Rows from block 6 of a small image classifier, named by matrix and row number. Rows with one number belong to one channel. Each number is 50 + 15 x the weight over its row's rms, rounded and kept within 0 to 99. All counts start at 0.
After each channel's rows are labels from the 100 images, of 14976, where the channel reaches its highest value: "responds to" is what is common among them. Only what is clearly more common there than usual is listed. The data: retinal OCT scans (Kermany 2017).
# convs0: first 3x3 conv, stride 2 (model.blocks.6.convs.0.weight, 192x112x3x3, each kernel summed), inputs 0-55
# convs1: second 3x3 conv (model.blocks.6.convs.1.weight, 192x192x3x3, transposed, each kernel summed), outputs 0-47

convs0.95:22 48 34 36 28 41 61 64 33 76 73 34 77 24 50 40 58 46 49 34 47 54 59 20 36 49 70 51 22 47 50 48 83 45 65 46 44 37 62 39 39 75 47 42 48 29 75 31 57 59 42 41 45 57 35 53
convs1.95:45 58 27 57 54 61 47 29 48 12 37 45 44 84 45 63 63 69 29 65 69 47 49 71 27 53 53 47 59 31 50 37 47 68 49 49 60 65 34 87 40 74 66 68 42 46 58 44
responds to: finding: choroidal neovascularization

convs0.96:23 37 26 26 67 34 25 66 52 29 48 64 41 34 51 42 51 40 44 54 28 42 62 47 44 52 29 47 55 66 40 20 54 63 58 54 18 37 56 62 31 37 41 34 47 65 48 30 71 59 46 51 33 50 33 25
convs1.96:49 57 72 31 19 42 34 33 61 70 28 69 36 58 56 38 45 54 43 37 34 43 57 19 54 30 38 51 39 53 55 70 28 35 23 77 40 57 43 66 61 63 35 35 61 24 39 64
responds to: finding: drusen

convs0.130:64 33 73 35 53 29 68 36 46 47 26 61 48 29 34 14 31 70 52 33 55 64 54 46 63 54 55 55 74 50 61 47 33 37 00 49 53 65 53 24 55 37 59 52 61 21 53 49 78 39 41 42 47 40 54 83
convs1.130:52 48 68 42 63 49 44 34 60 60 68 71 32 37 70 38 57 48 21 75 54 29 53 80 50 52 48 56 53 86 54 28 51 44 78 52 63 53 12 62 73 60 36 35 30 45 58 48
responds to: finding: choroidal neovascularization; finding: drusen

convs0.92:45 63 10 23 54 76 17 32 48 35 38 32 47 20 19 79 45 64 60 80 39 32 53 32 46 45 28 57 27 62 70 44 22 27 56 65 47 53 50 42 47 53 42 48 78 64 72 58 53 34 44 81 67 36 57 38
convs1.92:40 36 50 50 52 86 33 38 71 39 38 37 42 57 60 55 52 31 54 62 22 42 39 35 51 80 90 71 42 55 75 54 50 38 48 46 27 31 50 55 31 51 57 68 68 39 87 30
responds to: finding: normal

convs0.138:37 40 72 66 66 46 70 59 56 60 56 62 50 08 39 48 38 86 75 66 49 43 69 37 34 41 43 44 67 63 73 27 31 51 44 67 61 58 44 56 43 63 56 48 60 49 57 38 69 36 45 50 26 61 61 70
convs1.138:60 53 85 37 55 57 40 56 60 59 45 70 54 38 55 45 46 32 33 59 56 68 53 58 56 48 66 23 60 52 38 61 55 61 67 61 26 45 35 53 52 52 17 44 29 71 60 39
responds to: finding: drusen

convs0.61:43 58 70 13 63 28 56 68 35 58 32 39 70 27 69 35 58 29 46 27 55 45 46 67 55 43 54 38 37 35 46 56 69 33 60 43 38 52 29 39 32 38 64 36 54 44 34 53 64 57 55 67 36 28 47 30
convs1.61:63 50 72 76 80 57 46 58 63 84 55 51 65 41 61 17 35 53 75 63 48 56 78 64 38 61 63 52 46 45 63 64 43 58 26 45 69 47 47 95 58 52 63 61 29 23 77 54
responds to: finding: diabetic macular edema

convs0.133:45 33 55 53 53 68 50 46 62 62 70 33 59 50 45 57 63 72 74 76 30 24 31 55 51 39 29 78 73 52 56 48 47 43 45 53 42 61 67 58 49 41 67 19 38 60 47 98 48 46 60 66 31 63 14 46
convs1.133:57 46 48 63 41 55 52 29 90 50 45 65 78 44 30 47 30 58 20 58 38 62 47 63 54 47 30 52 59 58 25 54 56 50 46 28 61 39 11 21 32 63 02 29 43 67 22 42
responds to: finding: normal

convs0.174:40 31 52 40 36 72 28 22 54 84 48 46 15 34 64 31 52 38 67 47 64 78 45 58 73 41 70 52 38 56 66 52 43 46 47 48 38 57 54 73 32 51 30 38 35 69 51 56 36 54 46 56 33 48 83 46
convs1.174:46 69 37 50 36 49 44 67 35 43 24 29 60 67 27 27 77 56 69 40 48 40 52 24 85 56 53 28 54 51 37 40 53 38 42 39 36 70 87 31 70 36 38 38 44 56 57 40
responds to: finding: choroidal neovascularization

convs0.89:55 68 56 54 44 42 35 54 38 50 32 42 40 40 35 52 22 42 81 78 47 61 67 38 49 46 33 55 33 72 36 32 49 32 36 47 73 50 44 50 60 63 50 29 41 39 76 28 64 34 32 70 41 70 55 57
convs1.89:54 55 56 45 43 41 56 49 53 49 39 36 71 66 32 48 29 43 52 38 26 42 47 27 60 64 47 63 30 65 74 72 29 63 63 57 58 66 55 47 55 63 71 47 45 57 68 37
responds to: finding: drusen

convs0.131:53 40 48 36 21 47 61 55 25 75 64 26 53 59 22 47 62 47 55 49 57 28 57 53 64 77 63 49 51 74 48 52 59 25 32 47 65 56 50 51 64 46 49 41 41 41 41 30 29 53 24 55 34 49 72 48
convs1.131:38 51 29 70 30 46 36 41 51 23 58 44 48 71 42 59 57 62 62 72 57 52 26 27 21 43 51 73 68 62 47 21 40 48 78 62 81 49 43 65 45 59 46 42 60 55 54 66
responds to: finding: choroidal neovascularization; finding: diabetic macular edema

convs0.71:79 46 62 38 31 51 74 60 57 50 16 44 69 56 47 33 50 45 35 29 80 58 61 51 57 46 42 72 62 49 43 23 46 44 38 59 61 94 41 31 62 51 57 63 60 43 42 54 38 78 46 46 42 46 29 55
convs1.71:56 46 51 50 77 37 46 29 37 41 69 38 53 47 71 73 60 57 81 67 53 53 21 74 17 42 46 64 44 49 54 44 44 25 52 35 48 45 44 59 45 47 35 40 33 47 63 59
responds to: finding: diabetic macular edema

convs0.191:60 54 33 61 32 41 61 34 59 26 69 53 39 40 30 51 27 52 52 77 53 38 29 55 50 26 35 50 29 49 36 48 43 32 46 57 39 99 44 44 62 58 59 48 40 37 39 37 19 56 45 57 71 30 64 66
convs1.191:31 65 61 51 47 71 35 31 44 48 55 50 31 41 53 45 70 45 22 68 24 48 39 48 72 23 41 72 52 75 44 58 22 45 73 37 62 53 48 43 48 22 40 49 50 43 70 37
responds to: finding: drusen

convs0.0:48 57 25 25 55 58 32 44 36 49 27 49 46 34 71 38 68 48 70 39 56 73 57 29 68 50 11 59 63 65 48 72 40 42 44 32 60 37 24 24 23 28 42 83 21 54 30 49 49 43 59 24 50 56 38 59
convs1.0:61 41 29 47 66 42 68 45 57 76 38 39 59 66 37 47 55 29 32 51 28 59 55 35 50 75 67 52 50 27 61 50 32 63 61 31 23 35 44 64 49 58 65 50 48 43 41 38
responds to: finding: choroidal neovascularization

convs0.175:70 62 50 43 46 44 35 41 35 35 30 73 43 58 49 47 26 41 31 43 53 79 19 65 26 52 22 49 72 77 55 43 32 33 51 46 31 71 31 48 67 35 46 64 37 51 58 41 39 56 61 49 45 52 65 61
convs1.175:71 56 38 61 57 41 52 42 44 39 50 51 52 38 41 54 36 67 32 42 61 47 89 44 23 56 57 49 52 40 38 53 34 25 75 62 41 64 67 88 50 47 37 43 81 31 63 52
responds to: finding: choroidal neovascularization

convs0.167:30 62 50 66 50 44 41 60 42 34 33 60 73 39 77 40 50 64 43 66 44 56 53 19 49 54 10 62 64 52 41 58 30 38 71 51 50 33 78 55 47 38 52 36 68 55 53 55 76 75 42 55 69 33 30 55
convs1.167:82 61 87 44 34 58 36 60 69 21 57 55 40 56 53 61 64 41 41 21 48 43 31 54 48 59 24 59 42 44 31 64 63 83 45 56 39 44 30 51 22 64 12 23 51 32 69 53
responds to: finding: drusen

convs0.76:66 66 64 34 57 68 41 37 32 46 90 43 45 23 63 43 43 41 54 64 35 46 70 45 28 46 53 28 66 46 43 38 52 42 51 41 62 38 56 36 48 78 38 59 33 61 44 58 44 41 60 65 51 59 47 75
convs1.76:45 60 30 60 43 58 57 38 64 54 39 23 73 72 30 64 55 37 61 55 55 45 78 47 62 92 58 63 58 31 12 66 51 49 67 42 42 52 48 76 27 57 49 57 52 59 55 34
responds to: finding: choroidal neovascularization

convs0.12:35 51 53 60 56 34 51 50 68 31 60 30 23 38 46 39 57 56 75 33 47 83 58 29 41 52 30 65 34 24 69 92 34 32 73 63 60 61 45 69 20 37 42 25 69 51 57 42 53 34 51 66 65 45 35 64
convs1.12:65 44 52 24 41 61 50 75 34 61 41 40 45 39 97 54 50 45 50 64 61 51 30 61 65 49 59 38 50 44 59 66 44 48 44 49 39 35 37 28 64 43 41 72 68 31 54 59
responds to: finding: diabetic macular edema

convs0.183:06 30 23 28 30 36 26 48 63 40 70 65 30 72 32 68 28 40 52 46 28 57 45 39 43 69 57 50 41 66 35 62 26 32 67 72 44 62 65 49 48 62 35 62 38 36 26 57 41 42 43 38 29 48 47 61
convs1.183:04 48 79 45 64 43 49 54 47 24 53 56 11 39 98 54 56 60 47 63 50 44 52 59 59 52 41 44 25 50 75 41 52 53 68 40 38 27 39 52 56 42 49 63 57 39 40 45
responds to: finding: choroidal neovascularization

convs0.120:24 25 45 51 06 39 53 36 45 60 74 45 53 62 43 41 60 49 54 38 55 44 47 30 35 36 70 50 32 84 34 60 46 31 38 32 62 54 47 53 49 61 45 82 34 40 43 46 99 46 45 58 56 49 75 34
convs1.120:57 60 42 57 29 37 65 64 54 53 44 42 43 51 75 47 52 59 24 56 26 65 51 71 26 53 38 44 42 42 77 45 40 30 52 67 43 48 62 68 19 53 63 50 56 47 32 61
responds to: finding: choroidal neovascularization

convs0.83:42 35 36 39 63 60 37 24 63 19 45 29 68 22 74 54 73 46 39 46 73 64 44 67 59 62 54 53 65 35 08 33 60 54 41 25 46 46 42 25 61 40 46 46 57 41 39 47 40 70 36 22 65 54 60 60
convs1.83:26 36 55 49 46 48 48 49 39 69 70 59 37 63 36 56 42 43 27 63 77 41 48 60 44 35 64 33 60 55 38 45 33 79 58 41 22 39 34 37 70 71 70 56 28 10 63 48
responds to: finding: choroidal neovascularization

convs0.11:17 61 33 48 01 51 31 35 63 44 82 41 46 77 71 54 31 35 69 50 58 45 49 26 83 54 82 60 55 53 39 47 45 32 60 57 75 48 38 78 52 48 61 57 46 33 51 38 47 34 72 78 49 62 37 53
convs1.11:38 37 37 47 46 34 33 46 41 19 39 47 60 48 60 59 47 48 66 47 63 49 43 80 59 79 39 61 47 78 49 52 57 56 55 21 69 48 64 51 54 48 49 55 57 59 48 50
responds to: finding: choroidal neovascularization

convs0.15:53 63 67 37 81 50 55 40 51 37 48 78 38 21 44 46 24 53 72 68 53 43 48 78 38 51 63 59 34 46 27 60 47 52 45 48 53 69 41 43 52 52 31 42 49 57 37 21 82 39 32 36 38 60 44 51
convs1.15:47 64 55 48 70 42 52 67 37 67 51 82 44 45 60 56 35 62 50 58 37 89 59 65 78 47 60 59 43 75 81 50 40 45 38 51 39 44 60 41 57 41 49 65 25 51 38 70
responds to: finding: diabetic macular edema

convs0.143:42 87 65 28 74 51 42 49 51 28 50 48 33 49 43 46 77 40 49 39 46 45 51 47 16 66 64 31 36 42 66 72 30 46 49 40 32 42 68 53 53 49 29 82 59 49 46 55 36 36 59 48 45 39 34 48
convs1.143:57 44 62 35 47 54 34 64 36 56 38 74 54 47 39 34 52 68 53 40 46 41 69 39 47 78 70 51 16 38 57 56 27 55 66 44 49 49 62 49 25 25 73 55 67 59 44 42
responds to: finding: choroidal neovascularization; finding: diabetic macular edema

convs0.168:35 42 63 39 52 26 62 40 46 46 31 48 60 25 45 61 25 42 60 60 44 43 53 47 42 39 38 48 65 72 28 57 38 38 09 44 42 91 31 29 46 46 71 66 78 58 37 41 64 45 74 56 54 81 39 64
convs1.168:50 52 56 61 51 37 80 72 40 46 62 57 43 13 74 38 53 41 66 54 63 42 37 61 41 52 78 61 48 56 33 62 87 38 23 59 28 24 44 44 99 53 63 47 26 55 66 43
responds to: finding: choroidal neovascularization

convs0.56:37 57 38 43 40 43 28 53 56 63 67 35 52 57 44 49 17 73 44 61 36 48 44 69 46 59 23 45 58 37 23 51 62 40 37 77 65 42 41 57 27 71 50 30 49 41 41 19 42 43 34 72 60 56 39 67
convs1.56:66 25 60 51 51 39 48 30 82 35 40 51 44 72 43 46 44 44 57 53 38 46 77 50 34 30 48 65 70 70 48 30 46 25 40 54 64 38 64 49 36 86 60 52 54 42 47 17
responds to: finding: normal

convs0.10:40 48 27 30 68 73 37 40 45 60 61 55 33 70 36 33 41 39 57 86 47 44 38 60 64 53 57 43 43 35 43 41 44 32 62 81 36 69 61 45 60 61 46 48 40 18 31 21 24 56 48 34 47 46 52 57
convs1.10:37 24 51 58 63 56 47 58 37 54 60 75 62 35 31 34 47 47 33 26 28 64 69 16 55 27 75 43 61 41 52 63 51 83 40 48 54 44 59 24 72 44 48 70 39 44 53 68
responds to: finding: drusen

convs0.154:63 88 47 36 26 40 10 41 84 76 25 67 33 52 45 57 44 44 38 45 37 38 45 59 60 47 62 49 73 55 74 29 42 49 63 48 47 80 33 83 49 53 38 53 75 59 57 55 39 46 43 66 33 62 62 50
convs1.154:50 18 47 72 49 62 47 63 56 46 60 62 42 38 66 57 43 53 13 53 49 52 65 40 44 49 51 54 42 65 59 29 47 62 52 10 41 71 60 45 27 56 41 57 64 59 34 56
responds to: finding: diabetic macular edema

convs0.74:38 52 43 47 48 45 36 59 51 58 65 51 34 43 57 39 39 41 39 47 28 47 67 73 64 79 46 58 33 47 30 40 38 44 38 29 32 62 73 49 47 27 06 60 38 44 72 30 42 36 73 44 77 47 47 41
convs1.74:36 70 37 28 25 61 56 20 48 47 40 34 54 72 60 46 73 57 70 45 33 54 49 38 51 57 68 34 65 36 56 00 28 75 77 65 37 43 56 30 74 52 59 65 39 49 63 46
responds to: finding: choroidal neovascularization

convs0.66:42 50 30 46 66 36 57 41 34 69 62 31 56 64 40 42 32 51 44 49 60 34 62 53 38 49 34 40 46 54 34 35 53 39 61 36 50 40 53 52 25 44 53 38 47 56 38 71 30 43 57 77 34 51 29 77
convs1.66:64 63 62 43 55 68 53 22 55 38 40 40 39 59 30 42 50 45 61 46 44 63 63 37 45 42 51 74 52 62 08 46 43 49 65 58 54 25 34 72 49 37 65 54 40 67 65 21
responds to: finding: choroidal neovascularization; finding: diabetic macular edema

convs0.8:35 29 22 36 17 53 33 57 45 41 84 48 48 45 41 50 47 46 48 50 49 41 53 45 47 41 66 37 31 49 37 69 60 46 67 65 57 36 60 38 31 45 47 43 46 79 37 34 43 36 77 53 67 54 46 67
convs1.8:30 27 25 23 42 50 29 56 21 32 51 36 77 44 43 34 70 86 25 28 41 81 44 41 49 52 39 44 29 53 62 55 76 41 33 50 73 55 41 53 24 42 13 39 32 43 27 55
responds to: finding: choroidal neovascularization

convs0.126:28 38 60 35 66 42 53 24 69 56 72 43 43 62 65 27 76 37 32 45 31 58 45 39 45 51 78 48 38 70 46 63 30 34 41 36 79 37 74 38 66 45 52 61 75 60 32 28 42 45 66 40 34 72 42 49
convs1.126:65 55 29 56 44 49 41 90 51 62 61 47 55 62 34 60 40 70 55 28 69 49 61 43 40 69 80 55 44 40 51 43 61 89 71 64 21 43 61 61 43 49 46 23 33 40 59 67
responds to: finding: choroidal neovascularization

convs0.16:58 36 67 43 63 52 47 40 59 20 53 24 26 52 36 39 32 49 25 50 35 76 77 72 54 55 55 57 33 34 26 65 56 49 68 39 67 70 77 50 39 32 22 35 51 44 37 89 44 44 40 44 53 33 40 44
convs1.16:38 70 51 57 24 58 75 26 51 48 52 48 77 47 63 31 41 62 52 53 48 30 64 46 28 60 45 59 43 57 33 55 54 39 59 53 44 24 66 29 31 58 43 40 78 67 45 53
responds to: finding: choroidal neovascularization

convs0.180:35 49 76 66 15 46 32 48 56 23 46 23 63 41 81 49 74 48 55 32 61 58 44 29 68 64 46 52 38 33 47 69 58 40 53 60 44 58 57 51 70 73 52 50 49 76 50 18 51 59 35 46 58 47 84 53
convs1.180:57 58 31 55 48 67 58 83 17 32 47 37 26 73 61 30 64 59 51 57 44 63 34 67 73 65 51 36 65 58 65 23 71 69 34 53 41 39 34 27 56 46 51 60 34 64 62 78
responds to: finding: choroidal neovascularization; finding: diabetic macular edema

convs0.188:38 19 75 43 70 53 33 49 67 08 58 51 39 50 47 51 25 49 65 66 62 52 44 24 59 60 87 47 56 44 50 58 38 30 32 46 63 51 62 78 31 29 52 50 34 38 44 40 33 54 69 37 40 55 48 42
convs1.188:80 51 57 42 25 43 51 56 57 54 46 48 38 61 71 69 60 68 68 55 50 46 40 63 34 73 68 61 39 71 57 61 61 45 38 45 44 51 55 37 71 45 50 35 72 52 56 54
responds to: finding: diabetic macular edema

convs0.31:71 29 44 61 33 48 46 39 40 88 51 56 53 55 52 38 62 42 78 70 35 48 44 54 56 53 85 54 59 58 68 40 65 57 52 48 45 42 45 55 46 33 47 62 47 82 48 47 53 49 32 56 69 61 46 41
convs1.31:51 69 24 45 51 27 62 43 35 36 34 39 69 46 21 52 50 38 52 54 52 33 52 35 51 51 54 51 77 59 69 59 72 42 46 47 64 56 55 47 62 61 50 87 30 54 63 43
responds to: finding: diabetic macular edema

convs0.151:83 32 50 47 42 48 73 62 54 38 53 55 48 39 53 38 50 51 56 45 65 49 50 18 37 45 39 66 55 51 37 49 41 40 42 84 53 57 80 37 36 67 41 39 48 40 55 33 40 49 25 68 70 48 42 59
convs1.151:60 74 61 38 51 54 29 46 52 43 64 65 42 38 49 72 55 48 22 80 62 50 69 55 59 42 66 43 42 54 62 08 51 37 99 68 35 34 39 59 72 45 38 26 73 45 49 47
responds to: finding: drusen

convs0.111:37 48 51 30 42 62 35 39 45 13 49 40 49 38 55 34 59 58 62 42 61 39 38 29 51 32 67 21 63 57 38 36 65 32 67 47 33 69 53 40 60 25 68 81 69 78 34 49 65 34 62 42 73 38 66 43
convs1.111:77 55 47 56 42 49 55 46 39 61 33 38 42 56 47 49 41 64 55 48 47 56 33 62 47 59 64 38 30 27 42 59 62 54 42 58 54 32 43 58 63 61 60 27 51 16 51 51
responds to: finding: choroidal neovascularization

convs0.153:51 45 89 50 57 64 45 40 62 72 66 44 47 65 44 63 54 63 39 54 51 41 77 34 60 37 78 45 65 53 40 49 59 49 60 32 61 77 48 64 62 46 51 56 47 37 17 42 41 45 25 56 19 58 47 64
convs1.153:28 36 56 71 22 56 56 39 56 57 57 85 33 47 41 79 54 57 44 41 59 42 35 45 49 41 55 66 61 67 45 32 37 60 76 42 55 38 67 54 36 27 41 50 72 84 67 51
responds to: finding: drusen

convs0.19:66 56 40 43 49 60 58 43 39 35 46 54 51 14 68 98 44 67 69 68 61 64 22 23 35 44 57 64 47 40 66 49 27 39 52 53 42 44 58 43 15 35 58 54 36 65 66 13 85 45 39 59 31 57 37 69
convs1.19:57 49 39 69 38 58 42 49 30 72 56 59 57 59 43 59 62 39 22 59 54 56 33 37 51 58 67 47 42 60 40 47 53 26 47 40 61 43 37 31 33 52 45 56 29 52 55 60
responds to: finding: drusen

convs0.3:72 45 54 52 48 50 36 44 80 27 36 82 30 46 43 29 52 55 42 55 77 69 43 41 48 55 68 37 42 51 52 32 43 24 62 57 48 52 56 60 54 46 57 43 45 22 27 20 63 43 49 50 47 58 56 53
convs1.3:32 47 33 37 53 30 50 57 36 33 58 60 43 46 41 84 31 55 48 39 64 62 56 66 16 72 14 67 47 61 64 55 50 55 67 66 64 30 45 52 39 61 38 56 46 66 46 58
responds to: finding: drusen

convs0.179:29 34 32 55 60 34 06 52 66 51 72 73 45 12 29 49 30 44 58 68 58 48 42 59 36 53 47 40 11 67 49 29 51 47 59 57 72 29 50 42 63 51 55 57 45 43 30 46 42 35 44 53 35 41 53 58
convs1.179:23 52 55 56 37 42 45 53 35 52 61 72 45 40 47 68 52 40 34 39 39 66 57 35 38 66 42 51 28 46 78 54 50 44 79 35 23 74 49 35 58 40 16 61 49 53 68 47
responds to: finding: drusen

convs0.117:27 74 62 44 49 43 40 43 51 42 83 38 44 60 62 35 66 36 59 58 29 50 18 26 52 53 22 64 46 43 49 59 57 41 69 75 70 53 22 46 53 49 67 83 51 39 40 57 21 51 56 32 47 54 52 29
convs1.117:70 52 37 46 60 62 40 81 18 77 51 33 65 58 45 64 58 55 38 24 51 76 40 65 49 70 45 33 41 41 26 63 58 54 44 52 48 49 61 32 52 43 27 58 42 25 75 38
responds to: finding: diabetic macular edema

convs0.176:38 51 31 27 64 42 35 30 48 47 42 40 53 24 47 51 44 46 24 40 10 42 43 88 19 37 49 37 74 59 16 59 44 38 45 41 44 54 19 61 35 29 59 49 41 36 50 83 68 51 74 34 39 54 35 55
convs1.176:49 61 65 77 41 48 62 48 67 58 59 60 42 40 62 47 58 52 64 78 30 34 47 21 56 45 69 54 43 24 57 62 24 61 44 26 36 41 32 58 28 47 71 40 49 31 41 48
responds to: finding: choroidal neovascularization

convs0.9:50 66 62 46 38 40 41 57 26 74 55 49 62 35 61 43 53 59 52 37 17 59 49 35 53 46 25 44 32 42 17 53 22 63 77 45 50 31 47 58 53 81 38 55 99 50 60 35 94 62 21 46 38 46 40 67
convs1.9:60 50 62 42 53 44 61 77 21 70 43 48 27 55 43 45 44 55 29 66 44 39 31 57 68 67 48 37 50 47 77 44 38 25 48 72 51 39 23 54 42 57 33 48 35 60 64 55
responds to: finding: drusen

convs0.141:47 42 72 38 51 33 54 40 59 49 59 39 36 51 34 48 63 45 81 74 99 42 33 52 50 41 45 67 62 47 40 30 29 34 74 49 24 36 84 16 62 29 41 46 90 47 44 47 19 46 45 68 54 40 38 48
convs1.141:36 55 48 46 69 64 64 59 56 48 52 42 57 63 72 50 58 54 75 41 47 56 43 73 69 74 54 45 33 64 46 51 62 68 83 43 46 53 63 58 56 33 50 44 60 56 28 73
responds to: finding: diabetic macular edema

convs0.115:56 68 68 42 49 32 44 29 55 50 60 58 10 37 58 65 15 32 40 33 41 48 39 45 61 58 58 34 47 43 48 66 48 33 66 57 56 64 51 46 65 57 69 65 92 60 33 77 34 32 48 43 58 65 26 68
convs1.115:35 40 48 57 77 53 30 57 54 64 55 51 43 52 58 56 38 44 39 43 61 60 45 63 66 49 66 45 40 74 71 52 54 44 55 33 50 56 47 45 83 43 33 53 50 35 70 29
responds to: finding: diabetic macular edema

convs0.1:50 47 50 36 26 64 41 46 49 45 42 38 35 53 27 22 63 70 37 48 25 25 48 61 44 54 58 33 42 54 53 68 38 37 41 03 18 83 56 51 35 51 27 55 42 59 26 66 62 59 30 35 39 62 71 65
convs1.1:58 51 47 61 25 31 53 45 89 67 56 48 31 42 74 51 40 81 50 36 39 27 56 58 28 50 51 61 50 66 58 29 44 38 36 25 58 17 56 58 43 29 65 42 50 57 57 46
responds to: finding: choroidal neovascularization

convs0.158:60 38 64 37 73 44 25 37 35 35 42 40 31 65 61 27 61 49 45 22 58 68 36 75 42 36 92 47 35 49 49 51 28 34 33 30 77 23 72 46 25 39 37 46 62 56 53 31 39 46 52 53 62 21 61 30
convs1.158:32 32 67 77 26 52 46 76 57 40 48 63 68 52 58 32 69 66 45 39 71 50 64 68 88 75 56 70 45 50 61 55 24 55 70 31 24 56 62 29 59 69 67 50 68 41 66 47
responds to: finding: choroidal neovascularization

convs0.137:35 49 37 43 86 68 47 72 31 57 64 57 43 10 49 53 50 78 51 68 51 58 53 47 46 54 35 58 42 54 61 27 46 38 47 84 72 36 58 45 56 83 33 65 39 39 42 29 73 37 24 49 27 51 57 69
convs1.137:81 55 60 62 38 45 40 53 62 31 62 52 57 18 51 72 49 38 20 60 46 72 41 40 69 66 63 36 81 64 22 73 38 57 75 42 29 37 45 47 47 46 81 43 44 45 36 49
responds to: finding: drusen

convs0.170:30 49 53 14 15 55 25 32 50 42 38 32 52 48 36 42 34 41 69 41 36 73 44 46 44 46 82 40 48 69 53 62 20 42 68 39 63 26 46 43 26 37 38 48 54 54 40 46 63 50 48 80 74 58 71 47
convs1.170:53 44 70 49 52 60 52 49 70 23 48 63 83 39 78 65 55 56 78 49 51 68 63 65 64 77 35 49 37 37 51 29 36 57 55 30 46 65 61 58 50 42 63 40 66 47 15 59
responds to: finding: choroidal neovascularization

convs0.17:59 36 51 34 51 41 48 45 43 67 96 44 57 16 45 44 50 46 64 42 60 61 62 52 45 54 56 23 66 73 47 40 39 45 51 37 50 33 45 22 63 65 65 39 28 61 51 88 54 56 36 72 53 52 67 54
convs1.17:44 50 40 65 48 65 69 37 78 40 49 29 48 49 74 47 62 10 59 77 48 64 49 51 82 46 58 76 63 48 24 36 20 57 34 39 56 57 42 65 13 28 30 29 53 59 47 84
responds to: finding: diabetic macular edema